Weights of a small image captioner.
Training: muon at rate 0.0069, 6700 steps, batches of 256.
Rows from block 4 of the text decoder, named by matrix and row number. Rows with one number belong to one neuron. Each number is 50 + 10 x the weight over its row's rms, rounded and kept within 0 to 99. All counts start at 0. After the name is the row's rms in percent of the matrix's.
# gate: MLP gate (decoder.blocks.4.mlp.gate.weight, 256x128), inputs 0-127
# fc1: MLP up (decoder.blocks.4.mlp.fc1.weight, 256x128), inputs 0-127
# fc2: MLP down (decoder.blocks.4.mlp.fc2.weight, 128x256, transposed), outputs 0-127
gate.182 088:43 39 29 44 60 50 41 57 50 48 44 41 47 60 50 64 46 43 61 54 53 52 40 62 55 51 62 50 64 56 37 53 50 69 34 59 53 60 39 48 64 43 57 42 36 59 77 46 36 45 52 47 70 45 33 57 52 66 60 41 47 53 47 52 62 57 42 55 57 37 38 47 51 54 56 56 44 53 47 59 41 57 44 53 60 37 61 32 64 43 48 52 61 46 35 48 46 48 54 55 37 66 27 32 37 45 40 50 59 52 45 62 55 58 61 50 46 41 39 36 82 38 72 57 43 57 55 48
fc1.182 114:51 63 36 51 42 42 64 69 37 43 69 47 55 54 46 66 47 62 46 59 59 69 47 57 35 63 52 36 67 46 34 38 46 48 35 55 48 62 48 59 46 55 55 41 42 40 40 51 36 57 49 35 43 46 35 53 49 32 41 50 53 49 54 51 55 46 64 45 46 42 52 41 53 68 51 66 56 38 45 42 31 42 52 34 43 40 60 45 40 51 52 50 45 51 43 48 55 66 57 50 36 64 63 54 57 58 60 59 42 47 35 64 43 52 64 19 47 28 56 44 62 44 70 51 47 61 38 51
fc2.182 093:40 47 49 41 65 51 49 52 50 57 44 56 52 65 41 71 52 53 48 57 77 34 36 66 40 53 70 45 55 50 32 46 62 50 46 58 58 50 39 59 42 56 35 39 46 38 51 54 60 36 45 48 42 60 42 59 83 53 35 48 36 55 51 39 49 51 35 28 52 35 57 41 44 59 52 40 35 38 56 42 63 37 39 38 42 64 59 61 47 47 57 58 57 51 34 62 36 64 51 42 43 51 46 31 55 59 65 54 51 57 40 57 55 39 35 46 56 50 49 52 64 40 46 51 47 61 46 46
gate.183 092:46 21 50 38 47 58 33 59 44 48 33 49 50 49 49 55 50 46 54 52 62 48 41 48 50 43 47 59 52 42 43 43 50 48 42 38 62 52 49 46 69 38 56 37 39 59 52 54 55 45 59 55 46 51 36 43 52 35 73 47 61 42 44 42 34 42 61 43 62 48 48 61 42 71 44 63 65 63 51 53 60 36 64 39 51 33 30 69 48 35 50 51 53 62 48 43 50 38 43 60 51 34 29 78 52 43 50 47 62 50 65 52 52 33 66 42 56 57 54 55 48 46 65 57 48 62 41 43
fc1.183 090:57 70 35 41 45 49 56 48 38 65 68 49 55 49 46 48 43 41 39 40 44 37 58 54 47 49 62 37 74 60 45 69 58 33 56 62 56 50 42 48 50 42 41 50 38 67 36 42 55 45 58 59 35 34 51 64 43 50 46 51 49 59 54 41 63 57 55 67 54 57 57 54 60 37 53 50 62 40 53 57 50 47 29 67 47 80 55 48 49 58 58 36 54 32 31 48 39 45 71 40 54 44 54 59 46 65 46 42 46 64 30 52 49 44 31 47 51 59 44 42 53 59 43 49 57 43 53 59
fc2.183 102:51 56 53 56 46 54 41 38 57 54 46 41 49 51 44 61 53 61 48 62 56 59 46 42 67 37 43 48 67 38 49 35 46 25 48 50 60 51 53 52 49 53 50 55 51 56 49 27 55 56 45 24 52 60 51 50 48 48 62 73 49 56 52 42 66 38 44 46 37 42 40 46 44 39 31 37 47 53 54 55 50 58 26 45 35 55 58 52 57 68 55 58 45 57 51 52 46 65 36 39 40 66 30 56 46 37 54 67 53 35 70 46 61 56 65 40 42 56 40 45 32 37 58 54 40 68 44 57
gate.184 118:56 53 58 60 40 55 46 32 55 57 48 36 50 41 63 62 44 54 58 61 46 49 63 63 52 41 47 49 26 50 65 70 45 47 40 57 47 63 49 68 60 44 44 57 45 48 36 59 37 39 44 59 41 37 51 41 52 60 53 61 64 43 50 50 58 40 69 43 36 60 52 53 47 62 54 59 64 25 78 54 52 54 48 71 54 38 46 51 55 51 48 61 61 59 34 60 52 31 51 65 35 46 38 43 59 47 40 37 38 31 51 62 48 51 49 53 57 34 46 67 51 59 56 63 45 42 58 44
fc1.184 120:58 43 54 39 47 65 35 46 44 51 47 57 56 38 49 38 53 71 44 51 38 34 49 41 28 59 56 54 48 47 62 49 63 50 41 44 52 58 47 40 55 51 43 83 69 32 54 59 58 57 36 45 58 53 42 47 48 60 64 44 69 62 44 68 53 42 52 56 45 44 42 38 37 58 45 72 52 36 52 44 46 43 40 40 50 42 36 57 38 52 51 62 55 52 39 71 53 51 26 58 49 48 49 49 42 58 56 62 43 51 36 48 49 37 54 56 52 34 54 57 58 45 73 59 70 54 43 52
fc2.184 120:46 51 50 39 41 53 37 42 51 55 44 50 36 51 65 57 49 45 64 69 49 44 53 59 57 64 52 52 37 55 71 43 50 56 48 36 46 68 33 50 42 57 64 50 64 42 31 52 56 20 59 61 40 46 42 52 51 54 47 52 41 55 41 59 50 59 44 39 60 62 46 56 59 58 51 57 48 63 56 42 49 45 54 58 41 28 56 66 80 52 62 57 58 46 46 67 30 44 59 61 59 64 51 59 51 40 46 56 51 58 57 40 72 55 57 28 52 66 66 44 49 53 45 59 54 34 46 56
gate.185 113:48 45 22 50 57 59 55 53 66 30 39 64 44 46 47 61 59 53 61 41 49 46 52 45 44 61 51 51 46 51 66 38 48 55 61 46 51 56 58 46 46 44 39 65 51 37 56 73 48 76 48 44 25 53 59 55 72 53 65 47 35 64 61 40 66 46 48 36 51 53 34 57 59 57 47 60 58 38 36 42 47 45 42 67 42 50 51 54 55 44 57 55 51 39 47 63 48 43 44 51 39 40 63 52 64 47 57 38 48 48 31 34 70 29 36 52 49 47 41 63 57 42 55 50 51 65 54 51
fc1.185 100:46 35 38 44 40 65 62 52 42 46 38 51 47 49 49 59 54 48 46 39 56 62 50 41 58 52 43 50 45 55 55 37 66 57 34 44 53 53 59 43 56 48 28 63 53 54 48 73 53 61 52 33 39 60 49 47 80 36 61 63 39 59 62 48 70 65 57 49 57 56 50 45 41 43 44 59 57 30 60 50 36 45 53 54 48 62 59 39 50 50 44 42 32 32 52 60 40 52 45 43 44 43 62 52 45 63 53 44 51 62 38 45 70 38 39 54 45 45 34 75 63 56 41 39 59 57 51 65
fc2.185 121:38 47 42 40 44 29 68 48 50 45 27 31 47 48 54 58 55 41 61 58 53 47 54 63 43 54 57 46 52 47 35 45 61 70 47 37 44 40 55 58 55 63 43 54 44 39 45 47 69 40 48 53 69 58 44 46 65 57 61 71 54 54 51 35 43 46 64 34 29 58 42 46 55 26 53 38 42 43 56 59 49 58 56 42 45 36 61 56 47 47 54 39 46 44 33 54 48 47 52 35 67 56 49 48 50 43 49 36 55 52 48 43 52 51 66 58 54 52 55 61 63 54 69 25 74 46 62 53
gate.186 108:69 49 49 56 53 62 55 53 48 71 52 58 41 50 59 68 57 47 52 49 68 44 50 57 48 44 45 43 48 35 57 31 60 40 50 54 54 30 55 48 52 45 54 40 60 43 40 57 41 45 67 45 35 35 35 43 32 63 36 42 37 72 55 46 54 66 33 51 51 57 39 40 43 49 54 69 47 52 62 36 43 47 59 45 60 63 47 58 36 52 31 41 48 53 56 32 58 58 44 47 44 63 37 48 43 58 56 31 58 51 49 55 72 54 62 51 60 33 48 43 55 31 58 40 60 61 58 61
fc1.186 111:59 47 36 53 48 66 29 43 46 55 50 42 57 37 38 68 60 58 56 42 53 55 68 19 52 46 50 53 61 61 47 46 51 51 52 48 62 35 43 48 39 59 51 51 43 54 25 66 49 60 36 57 69 52 41 51 60 40 35 49 53 53 34 59 50 54 44 60 50 57 55 57 40 54 48 55 74 56 56 52 57 45 59 49 50 45 41 46 57 48 59 39 32 37 61 45 61 35 56 35 48 44 51 37 41 61 52 57 47 60 59 35 31 41 29 49 60 54 54 57 44 53 48 58 40 66 64 29
fc2.186 115:44 39 40 56 49 50 39 39 66 53 49 40 60 40 39 37 55 51 41 41 61 55 52 30 50 57 38 61 63 67 56 44 57 53 47 58 53 48 55 37 55 44 47 47 41 58 38 45 31 71 38 50 33 65 51 50 60 60 47 44 61 53 50 63 30 47 45 49 35 39 47 41 52 52 34 32 46 63 48 63 53 61 52 43 46 69 70 64 41 63 58 36 61 55 69 49 68 45 45 56 48 47 64 44 40 42 41 58 52 52 43 31 67 61 44 52 37 67 40 53 47 43 41 63 48 30 46 42
gate.187 092:52 49 50 46 56 72 28 69 36 60 51 66 51 47 47 61 48 53 34 45 47 61 71 38 44 41 51 59 46 46 62 63 53 64 35 51 55 48 55 53 62 55 62 52 56 42 49 59 41 57 27 42 43 72 52 66 49 53 61 51 30 41 52 51 41 40 43 56 33 43 41 70 46 28 58 44 37 52 56 41 44 52 43 48 42 61 41 54 57 58 37 51 63 51 47 42 63 54 55 44 58 41 54 49 55 62 65 56 43 49 45 46 65 60 62 51 26 59 42 40 53 48 51 36 44 64 44 71
fc1.187 091:64 39 64 59 49 53 45 46 48 43 53 57 53 62 50 59 44 29 52 53 59 38 51 57 50 46 61 48 69 46 60 61 58 63 42 50 43 62 50 63 49 34 64 55 60 55 66 54 39 44 52 62 50 58 57 51 55 59 37 29 32 54 64 38 44 65 39 64 49 48 67 32 50 51 49 43 37 59 55 23 51 58 54 47 47 48 48 47 59 30 44 45 54 30 65 44 61 61 51 46 41 39 52 44 61 49 37 70 31 64 60 45 55 45 49 37 33 55 48 66 64 45 48 47 44 57 30 42
fc2.187 091:38 56 41 60 63 64 46 39 44 64 46 55 53 48 49 38 67 56 46 56 35 55 37 55 26 52 40 33 57 73 44 48 51 49 53 41 51 70 37 45 44 46 54 57 28 49 63 41 55 40 49 54 70 39 53 37 65 46 34 49 70 61 33 50 65 62 46 33 64 46 69 45 63 60 50 44 49 53 42 44 58 43 43 46 43 48 49 51 60 58 64 49 59 44 37 26 46 42 55 52 63 50 56 62 45 48 49 34 49 62 50 36 51 60 53 37 44 59 70 42 42 46 41 49 54 45 59 39
gate.188 114:66 59 74 51 63 49 66 51 59 68 54 43 47 54 49 27 42 50 33 62 47 50 48 55 51 26 40 68 59 47 59 54 33 55 42 46 72 48 52 55 55 50 37 47 49 49 58 60 46 56 31 43 52 52 47 56 71 66 25 57 45 41 43 42 59 70 47 63 52 64 40 50 44 50 42 38 66 39 48 51 49 51 56 33 31 52 53 42 56 58 41 55 42 50 46 64 55 40 53 44 60 50 33 55 44 48 48 36 39 70 55 44 42 51 65 38 48 53 47 56 56 47 60 64 57 63 41 49
fc1.188 110:55 73 56 66 60 57 47 54 52 50 50 46 61 60 67 56 66 52 45 56 54 54 38 48 28 35 47 71 52 33 44 59 41 47 31 51 56 46 39 47 57 54 59 49 46 34 69 73 57 61 33 46 52 40 46 48 62 59 46 54 52 21 39 43 47 47 44 66 54 57 35 46 45 55 41 49 51 41 41 51 34 43 60 40 45 41 56 41 46 51 35 55 65 49 48 61 60 44 50 42 48 35 37 54 65 49 58 59 41 52 45 68 44 73 51 47 39 25 54 45 55 50 58 54 47 48 65 51
fc2.188 119:62 26 61 57 63 44 54 55 55 42 44 35 61 56 64 53 39 68 44 40 46 44 43 56 61 69 53 32 59 57 47 42 44 44 53 44 46 52 61 51 48 60 36 40 72 69 54 51 53 68 65 49 56 48 41 60 63 47 45 56 50 48 52 43 41 50 67 60 52 49 54 57 58 55 40 52 57 65 71 67 41 43 35 51 63 46 48 46 33 39 56 51 61 54 42 32 44 34 45 65 65 41 46 62 44 52 28 44 57 42 40 47 49 61 54 54 45 42 70 48 53 61 67 42 33 60 43 40
gate.189 112:47 45 54 49 47 55 39 53 57 70 63 58 46 47 46 43 58 60 74 56 56 43 46 44 47 43 37 40 45 52 63 77 36 29 25 44 64 52 43 45 50 60 51 49 41 48 67 58 54 48 41 46 47 45 41 48 44 25 49 54 43 44 48 55 55 48 59 52 46 51 45 51 49 57 62 36 53 64 56 55 49 51 41 60 38 37 32 53 50 61 51 70 46 41 63 48 45 49 44 48 28 47 43 60 39 56 60 51 52 42 68 56 44 59 52 27 70 62 44 64 38 63 47 55 45 64 63 27
fc1.189 108:60 32 54 24 49 50 42 43 45 48 31 66 51 52 44 52 60 35 45 50 54 52 48 60 49 54 69 37 49 61 45 43 57 58 42 46 58 44 66 44 60 44 47 43 37 63 64 54 54 36 48 62 49 55 51 36 62 59 38 45 45 27 66 52 59 61 56 51 71 49 38 63 65 45 60 50 46 38 49 36 57 47 47 50 47 58 37 42 49 48 55 50 63 34 53 19 49 34 35 52 58 62 50 37 33 59 48 64 45 42 55 48 42 47 52 42 64 32 56 54 63 68 44 48 41 49 46 35
fc2.189 108:53 33 62 42 32 55 50 58 46 48 46 52 59 65 46 55 23 35 51 46 43 49 59 48 65 52 42 47 46 57 48 51 49 54 49 50 56 26 56 45 49 59 41 53 54 42 66 40 53 44 63 48 63 64 39 54 43 56 43 60 44 52 65 48 38 60 40 68 49 38 60 63 72 48 43 45 42 41 48 62 59 44 57 64 43 55 64 28 50 61 50 44 38 43 45 51 69 32 45 52 40 63 41 34 63 43 39 67 44 56 40 42 68 40 51 23 50 46 61 48 36 52 57 52 64 45 56 43
gate.190 122:54 41 55 42 67 53 69 48 52 59 33 51 54 55 64 53 48 52 46 55 51 55 35 52 25 50 60 58 52 55 42 64 51 20 52 49 52 52 56 59 52 42 42 49 36 37 61 31 58 50 26 49 56 45 58 55 47 55 55 57 57 67 46 41 44 42 47 62 65 44 52 68 56 63 53 44 43 41 63 45 43 51 38 47 59 33 59 46 44 39 45 55 56 52 23 54 76 59 51 60 62 53 44 45 44 55 51 45 52 50 42 71 41 30 56 33 36 47 44 55 78 47 54 49 44 46 46 48
fc1.190 124:47 40 56 45 48 41 58 64 41 55 39 35 70 59 61 70 45 46 54 44 37 47 51 62 54 33 61 48 49 46 48 63 36 60 43 47 55 48 42 53 48 46 39 39 35 63 62 34 57 48 46 28 53 65 68 53 59 53 34 64 48 35 47 48 35 47 49 57 47 48 68 61 60 36 55 47 57 27 61 58 68 54 47 50 35 42 66 47 65 55 47 63 56 53 51 53 60 55 54 34 48 41 26 46 46 54 44 50 55 54 43 47 53 26 43 63 40 46 44 57 50 53 42 43 43 61 60 27
fc2.190 126:46 20 53 41 56 46 42 32 51 47 48 55 37 43 37 46 67 49 67 47 39 62 57 59 48 38 43 43 49 69 54 38 58 52 43 48 41 49 42 36 47 62 42 54 57 68 56 43 53 52 53 34 36 40 56 65 27 51 38 62 62 54 50 66 60 37 52 57 44 51 41 46 57 48 38 31 51 63 42 64 63 48 47 56 45 47 39 50 44 45 62 38 58 75 46 53 54 51 51 64 48 60 45 55 47 44 34 53 37 42 48 59 33 77 64 56 58 48 61 47 45 47 68 47 56 34 48 45
gate.191 111:51 53 67 45 56 56 55 67 49 56 59 50 52 60 60 54 47 45 63 47 46 42 59 63 50 44 30 36 72 53 65 47 52 34 35 61 41 35 60 65 48 49 30 44 44 46 48 68 48 44 42 59 37 36 43 50 54 66 47 61 38 61 60 47 40 65 76 46 45 58 53 62 42 46 60 48 38 54 68 56 52 63 58 62 55 57 42 44 50 29 30 52 56 65 50 53 41 54 51 36 40 36 43 46 57 38 37 48 36 46 69 61 50 66 52 42 35 42 51 47 59 51 37 47 47 41 64 45
fc1.191 109:45 41 55 53 58 50 53 56 54 54 49 47 57 44 55 45 54 48 66 51 33 35 47 44 36 48 68 47 66 51 52 69 44 63 42 66 67 54 63 53 63 53 44 32 58 42 54 59 50 54 57 43 53 37 48 41 50 65 29 58 58 28 45 59 19 43 63 55 60 45 50 54 58 44 58 53 39 45 44 49 39 46 40 40 36 66 48 49 37 25 47 33 44 45 60 57 56 33 56 55 44 54 46 60 39 52 52 58 48 60 54 56 40 52 46 45 64 29 59 69 53 53 67 55 31 45 48 39
fc2.191 111:59 32 64 59 42 49 42 45 44 46 51 36 63 51 35 39 58 46 39 49 39 54 57 29 62 46 58 45 41 42 28 63 48 41 41 49 54 65 53 50 63 30 51 52 57 60 60 61 31 55 38 45 81 38 49 63 43 38 44 50 50 34 33 60 59 50 45 50 16 43 49 48 49 50 53 43 37 60 43 55 48 62 39 52 50 53 56 37 55 42 53 53 40 56 28 55 50 60 50 36 37 43 51 42 48 55 57 47 53 58 42 57 56 49 53 55 62 29 47 56 58 45 71 47 58 59 62 55
gate.192 102:29 44 44 58 32 48 53 45 42 46 22 60 36 63 52 53 50 50 63 68 57 63 53 40 39 55 52 38 58 33 44 42 43 50 48 70 45 47 48 57 43 44 50 61 36 33 55 41 61 64 60 51 56 50 61 59 62 53 52 79 55 55 57 59 51 52 45 37 47 59 36 53 59 56 50 30 48 62 42 22 50 58 61 52 32 39 44 39 38 52 58 43 62 42 56 42 50 42 44 57 41 58 53 45 47 51 52 60 50 64 53 69 49 63 53 46 56 50 28 61 57 45 57 51 66 49 42 36
fc1.192 101:50 58 41 46 64 53 46 56 47 56 58 52 65 56 50 57 48 41 44 64 54 71 57 36 50 42 38 60 28 31 49 44 64 37 54 49 52 65 31 53 41 63 45 41 39 51 54 52 41 39 58 50 27 38 71 39 46 51 50 27 47 40 44 46 54 44 64 46 50 34 41 43 74 41 41 46 56 49 48 52 54 46 59 56 47 64 49 66 68 42 40 41 44 46 66 39 43 39 42 44 52 56 55 61 68 56 45 45 50 54 56 36 55 34 50 51 55 60 41 46 51 60 65 59 70 60 45 70
fc2.192 102:55 48 66 62 53 32 57 53 53 40 52 28 49 49 39 52 40 35 39 59 56 64 60 62 59 55 41 48 46 36 47 52 52 65 45 24 42 64 51 50 48 61 47 40 51 43 43 49 55 45 48 58 50 63 59 52 43 51 49 45 60 37 56 56 56 65 60 50 43 51 42 55 38 55 44 65 51 51 70 58 64 43 35 62 42 53 60 63 46 38 57 45 32 55 67 62 61 65 52 48 58 38 31 49 44 48 49 64 29 55 61 55 58 41 49 43 57 25 31 65 34 58 47 58 39 67 60 48
gate.193 112:56 58 55 45 52 38 55 46 47 41 56 56 60 49 61 59 67 39 52 52 51 43 49 44 40 56 52 51 50 34 46 57 59 40 52 56 41 40 62 58 45 55 41 58 41 43 51 49 33 51 49 45 60 40 44 59 46 63 62 60 34 54 35 53 39 53 63 61 50 47 56 46 46 64 35 45 32 61 50 36 48 61 56 68 62 64 56 35 46 75 33 68 49 47 48 42 67 63 48 64 46 50 58 53 52 33 48 42 70 60 47 47 56 56 75 50 28 58 25 53 36 36 51 57 53 53 30 55
fc1.193 109:60 60 49 40 47 53 48 49 42 48 64 42 59 58 61 64 46 44 65 51 40 25 50 37 35 46 41 56 56 71 40 40 45 69 58 63 47 35 46 61 55 52 33 66 48 39 51 40 52 56 43 40 59 61 55 68 30 43 54 48 50 55 45 56 39 68 61 56 47 57 51 48 47 49 56 58 44 61 47 69 53 19 59 49 48 60 51 44 38 50 52 71 66 56 43 32 49 52 33 39 33 55 49 47 56 50 59 45 58 52 56 35 55 48 53 57 61 55 50 48 56 37 59 55 64 60 30 39
fc2.193 120:45 44 70 52 65 69 66 51 67 56 53 52 71 49 46 46 51 72 25 41 44 43 51 51 57 58 28 54 45 37 58 51 52 42 44 47 64 38 48 49 50 56 54 35 43 50 43 33 57 54 59 59 51 59 48 30 55 35 46 49 61 55 56 51 49 49 53 44 53 43 58 58 51 41 38 52 62 58 59 46 53 56 39 38 47 50 57 40 58 54 33 56 63 70 60 54 38 56 57 62 67 36 34 43 40 33 48 51 57 61 44 31 53 65 40 51 50 44 40 39 48 39 64 58 31 44 71 59
gate.194 108:66 54 47 37 46 52 38 62 59 51 50 80 59 57 36 54 62 39 42 44 44 37 45 38 61 50 54 50 29 54 50 47 45 43 35 38 45 46 49 72 47 34 45 67 36 38 58 54 36 47 63 43 47 59 41 49 48 44 50 58 48 41 57 45 43 49 58 55 32 55 61 61 53 61 37 30 57 30 48 34 56 62 44 52 43 52 39 60 54 55 59 30 54 43 45 68 46 65 43 43 42 54 71 51 43 39 49 54 40 34 54 42 54 55 66 45 49 51 45 50 42 43 53 75 53 65 50 36
fc1.194 112:64 45 48 48 51 41 36 63 48 53 43 60 57 39 54 74 52 33 50 54 58 43 53 47 49 46 59 52 41 59 61 41 42 33 55 60 78 47 57 54 57 37 41 46 48 63 54 45 65 53 46 44 58 43 58 73 43 27 61 42 64 72 41 48 50 33 51 42 47 61 54 63 40 64 53 25 55 51 46 41 40 69 60 49 73 49 55 30 43 56 49 50 47 37 38 35 53 52 45 44 52 60 47 37 49 34 41 55 43 42 35 52 55 62 43 58 54 52 45 41 48 49 71 56 50 55 47 43
fc2.194 111:77 42 63 61 53 54 63 50 65 53 46 22 54 58 45 57 46 49 55 52 57 47 54 63 51 49 44 52 59 63 32 50 55 69 25 44 43 39 63 39 51 58 55 61 47 39 53 54 51 49 44 39 51 61 35 53 62 49 51 43 56 65 71 34 59 37 45 46 40 55 54 63 32 51 51 48 39 71 43 44 54 35 39 31 53 45 55 34 61 60 59 61 50 40 50 37 53 55 59 54 67 40 38 43 50 50 56 53 52 37 51 69 48 43 55 36 59 46 49 41 36 49 46 53 57 35 65 40
gate.195 107:64 57 49 45 52 48 48 24 67 30 43 52 41 58 70 62 69 57 53 48 61 55 64 59 60 27 53 50 56 62 66 55 41 62 41 48 55 51 63 37 45 59 72 31 50 54 59 57 57 66 56 50 48 52 64 54 61 37 40 52 34 34 37 41 38 45 53 44 40 42 49 46 51 56 55 56 44 56 53 42 43 49 41 38 35 43 60 45 49 56 49 36 48 53 38 48 51 46 48 71 61 36 29 37 47 63 55 41 37 51 59 39 38 73 41 50 44 53 61 41 47 47 53 47 59 61 54 49
fc1.195 106:66 32 55 52 47 62 63 39 64 60 53 38 47 50 64 47 46 53 46 60 47 50 72 45 51 50 47 50 59 39 52 66 49 47 48 32 49 47 44 51 58 49 68 51 55 52 67 52 43 68 49 55 34 51 35 59 59 43 38 45 39 60 38 59 53 51 40 32 43 64 38 58 52 78 48 68 48 71 42 52 56 59 39 62 36 62 64 43 48 52 50 44 60 48 53 46 49 44 34 42 41 41 44 46 64 62 56 44 42 51 40 51 37 47 22 59 44 30 67 61 39 52 53 64 54 58 48 58
fc2.195 109:44 38 70 54 62 43 54 58 60 46 60 62 32 59 54 52 53 50 37 56 60 49 59 41 44 38 53 51 48 54 49 55 58 48 51 63 40 62 38 48 45 49 59 51 37 60 59 53 65 59 42 52 50 35 49 54 56 48 56 42 43 69 56 50 41 59 58 24 33 40 46 75 36 61 61 46 35 31 45 47 47 52 70 49 51 61 65 48 56 52 51 36 64 44 47 61 45 51 54 54 33 33 54 52 52 41 53 55 48 44 35 52 56 68 53 54 72 41 39 37 68 67 49 47 22 48 44 44
gate.196 108:45 54 50 42 51 37 67 37 60 55 68 38 59 51 51 40 59 53 43 46 53 55 47 51 44 30 54 50 35 58 43 32 50 46 41 46 53 60 51 64 51 47 60 51 44 29 55 69 27 43 58 54 56 51 55 62 54 46 51 77 68 49 49 51 58 40 60 54 68 55 72 50 56 65 38 57 56 56 56 47 41 47 39 55 59 36 28 42 53 56 51 36 51 46 49 57 62 49 64 42 61 70 42 60 52 54 49 48 29 41 45 48 60 45 54 42 40 35 33 35 42 51 57 74 55 57 56 51
fc1.196 110:54 43 56 34 27 54 61 49 44 47 60 55 70 61 33 59 38 37 49 51 50 54 47 53 49 62 39 41 43 60 36 47 55 54 57 42 41 59 39 61 19 31 54 53 53 35 55 42 65 60 64 59 55 54 39 42 47 51 64 40 57 77 43 51 57 36 35 53 60 44 47 43 50 38 70 48 65 37 48 50 44 51 46 48 45 43 73 46 41 40 53 48 48 41 45 50 59 48 43 42 46 35 47 68 61 46 43 62 52 50 57 38 57 48 64 42 69 42 58 64 51 35 59 49 57 60 45 45
fc2.196 115:38 51 50 42 68 46 55 42 55 71 49 68 32 50 49 40 42 61 50 46 42 34 47 69 50 52 40 54 43 53 46 50 35 46 46 44 68 49 53 47 56 36 45 42 57 62 68 51 55 39 55 53 55 49 50 50 33 48 38 47 44 64 57 44 46 35 53 43 47 75 40 44 57 62 51 67 32 59 45 49 64 45 57 46 37 49 68 54 42 45 43 70 41 31 63 44 20 56 40 42 48 34 48 49 36 50 58 51 59 55 58 59 60 56 52 69 52 52 40 52 43 55 36 36 59 39 55 36
gate.197 104:49 51 46 37 43 49 59 54 52 54 56 52 57 54 62 45 49 52 39 55 46 58 65 51 52 55 55 41 38 66 60 52 36 57 38 37 41 37 60 67 63 56 62 35 56 40 48 31 37 43 59 45 59 53 44 48 54 70 36 57 53 62 73 45 41 46 51 57 37 57 42 40 40 40 69 49 61 67 57 40 42 42 40 59 49 61 34 49 47 45 44 43 69 53 56 65 58 49 33 46 33 33 32 63 42 72 54 48 65 61 44 61 38 42 56 63 52 65 45 37 67 51 48 63 56 44 54 45
fc1.197 103:47 51 52 34 49 35 66 62 56 56 53 45 52 60 44 52 43 66 52 70 50 58 58 57 62 51 54 46 39 57 41 54 42 64 43 31 32 39 50 53 50 66 70 41 51 44 50 48 52 49 58 47 66 55 40 49 53 60 46 58 52 62 64 58 43 42 59 54 51 51 39 52 41 53 59 51 61 62 67 41 31 43 48 37 38 59 33 42 35 53 56 25 70 41 54 70 51 45 34 47 47 34 39 53 41 56 50 47 60 67 54 69 26 49 50 71 38 43 42 44 62 50 46 58 47 58 40 42
fc2.197 096:38 47 49 54 48 53 65 40 54 39 69 52 48 35 52 40 59 45 49 62 56 48 61 58 51 47 48 41 40 61 51 40 56 35 37 45 42 45 53 40 41 39 44 45 57 36 35 43 59 45 48 30 36 47 62 72 59 52 47 49 52 51 75 56 53 40 52 35 56 41 42 54 39 72 42 61 49 61 72 57 44 53 45 46 44 59 31 52 54 46 67 56 70 46 53 50 38 50 36 59 34 61 47 43 60 44 58 51 70 52 59 60 51 45 33 80 45 55 46 59 47 57 43 31 54 47 48 61
gate.198 108:40 67 30 47 58 49 52 47 55 38 32 49 42 75 52 44 56 48 58 39 66 59 58 58 42 56 56 53 66 43 36 47 35 52 35 54 43 48 70 37 45 52 62 48 67 62 41 33 75 51 54 48 40 52 63 70 47 61 52 17 65 52 40 61 40 44 42 56 42 45 39 53 58 51 44 55 54 64 46 47 47 49 39 41 53 55 61 36 59 59 41 49 38 45 41 61 57 53 36 63 45 48 43 55 63 57 48 38 51 39 53 35 49 64 62 53 47 52 51 54 40 60 41 42 52 41 41 64
fc1.198 108:55 49 59 55 57 38 42 62 56 49 61 58 53 41 62 41 33 45 71 62 40 44 47 37 44 50 46 58 27 52 46 45 59 34 57 37 55 45 54 60 65 42 52 72 43 24 57 56 45 58 47 50 69 55 48 37 47 54 72 69 39 63 68 58 42 45 67 49 43 57 56 49 42 57 47 40 60 53 37 47 46 31 60 75 49 42 39 50 58 55 52 36 58 67 62 37 42 35 54 51 59 55 59 47 41 53 50 52 50 65 52 46 50 44 46 45 43 60 59 46 62 27 58 41 41 51 48 50
fc2.198 123:44 74 48 36 40 59 42 60 60 46 66 35 41 38 55 62 59 56 57 60 53 61 52 43 45 42 46 57 46 44 43 42 45 44 34 30 68 32 36 42 50 43 46 62 54 42 49 52 39 70 51 55 54 63 52 52 48 36 47 58 43 28 65 66 34 79 41 55 48 55 56 45 49 57 34 51 58 49 69 42 38 38 44 46 42 44 49 56 44 54 45 58 54 44 45 44 51 37 30 52 48 69 36 48 49 58 42 54 36 44 57 63 38 53 40 67 48 46 56 38 47 30 49 51 45 53 34 43
gate.199 113:46 64 44 27 53 33 55 63 58 56 43 55 36 40 49 49 65 54 38 47 47 32 64 51 61 50 70 65 42 57 66 51 56 51 47 43 56 59 31 55 57 59 61 56 45 54 50 59 52 61 35 47 26 39 39 63 41 35 52 55 57 34 37 33 60 52 50 45 53 61 43 54 54 66 55 44 54 42 73 56 38 57 27 52 43 51 48 54 50 49 56 52 55 73 38 53 46 34 43 40 48 63 50 41 53 57 37 32 37 71 48 45 57 54 51 43 38 51 52 32 54 63 46 57 51 46 55 51
fc1.199 114:42 42 53 63 65 54 41 30 61 55 55 50 54 55 42 45 36 34 72 72 55 67 35 52 45 53 35 41 65 38 50 45 55 49 54 37 54 52 53 59 51 47 35 27 42 21 49 68 37 57 67 52 58 55 59 45 45 49 46 49 43 54 77 50 45 53 55 50 46 43 42 60 44 39 46 33 52 56 45 49 60 31 65 54 47 43 57 40 45 61 49 37 52 63 59 40 50 56 55 57 34 36 53 44 51 43 59 60 43 53 63 55 31 48 49 46 46 59 44 52 56 29 66 42 42 41 52 47
fc2.199 125:44 60 55 39 48 50 32 42 55 65 56 61 71 57 52 36 38 59 56 46 62 57 39 37 64 56 69 53 46 46 38 38 42 62 53 37 56 67 52 44 56 47 40 49 52 46 46 64 63 49 63 38 66 44 55 68 47 64 60 37 33 44 51 44 50 64 61 57 58 47 49 61 34 76 47 56 56 52 51 37 61 61 50 51 40 49 34 47 39 50 44 55 39 41 32 50 62 51 59 36 55 45 64 51 64 62 65 37 40 60 61 62 51 59 53 72 56 47 54 35 48 31 52 56 47 59 51 43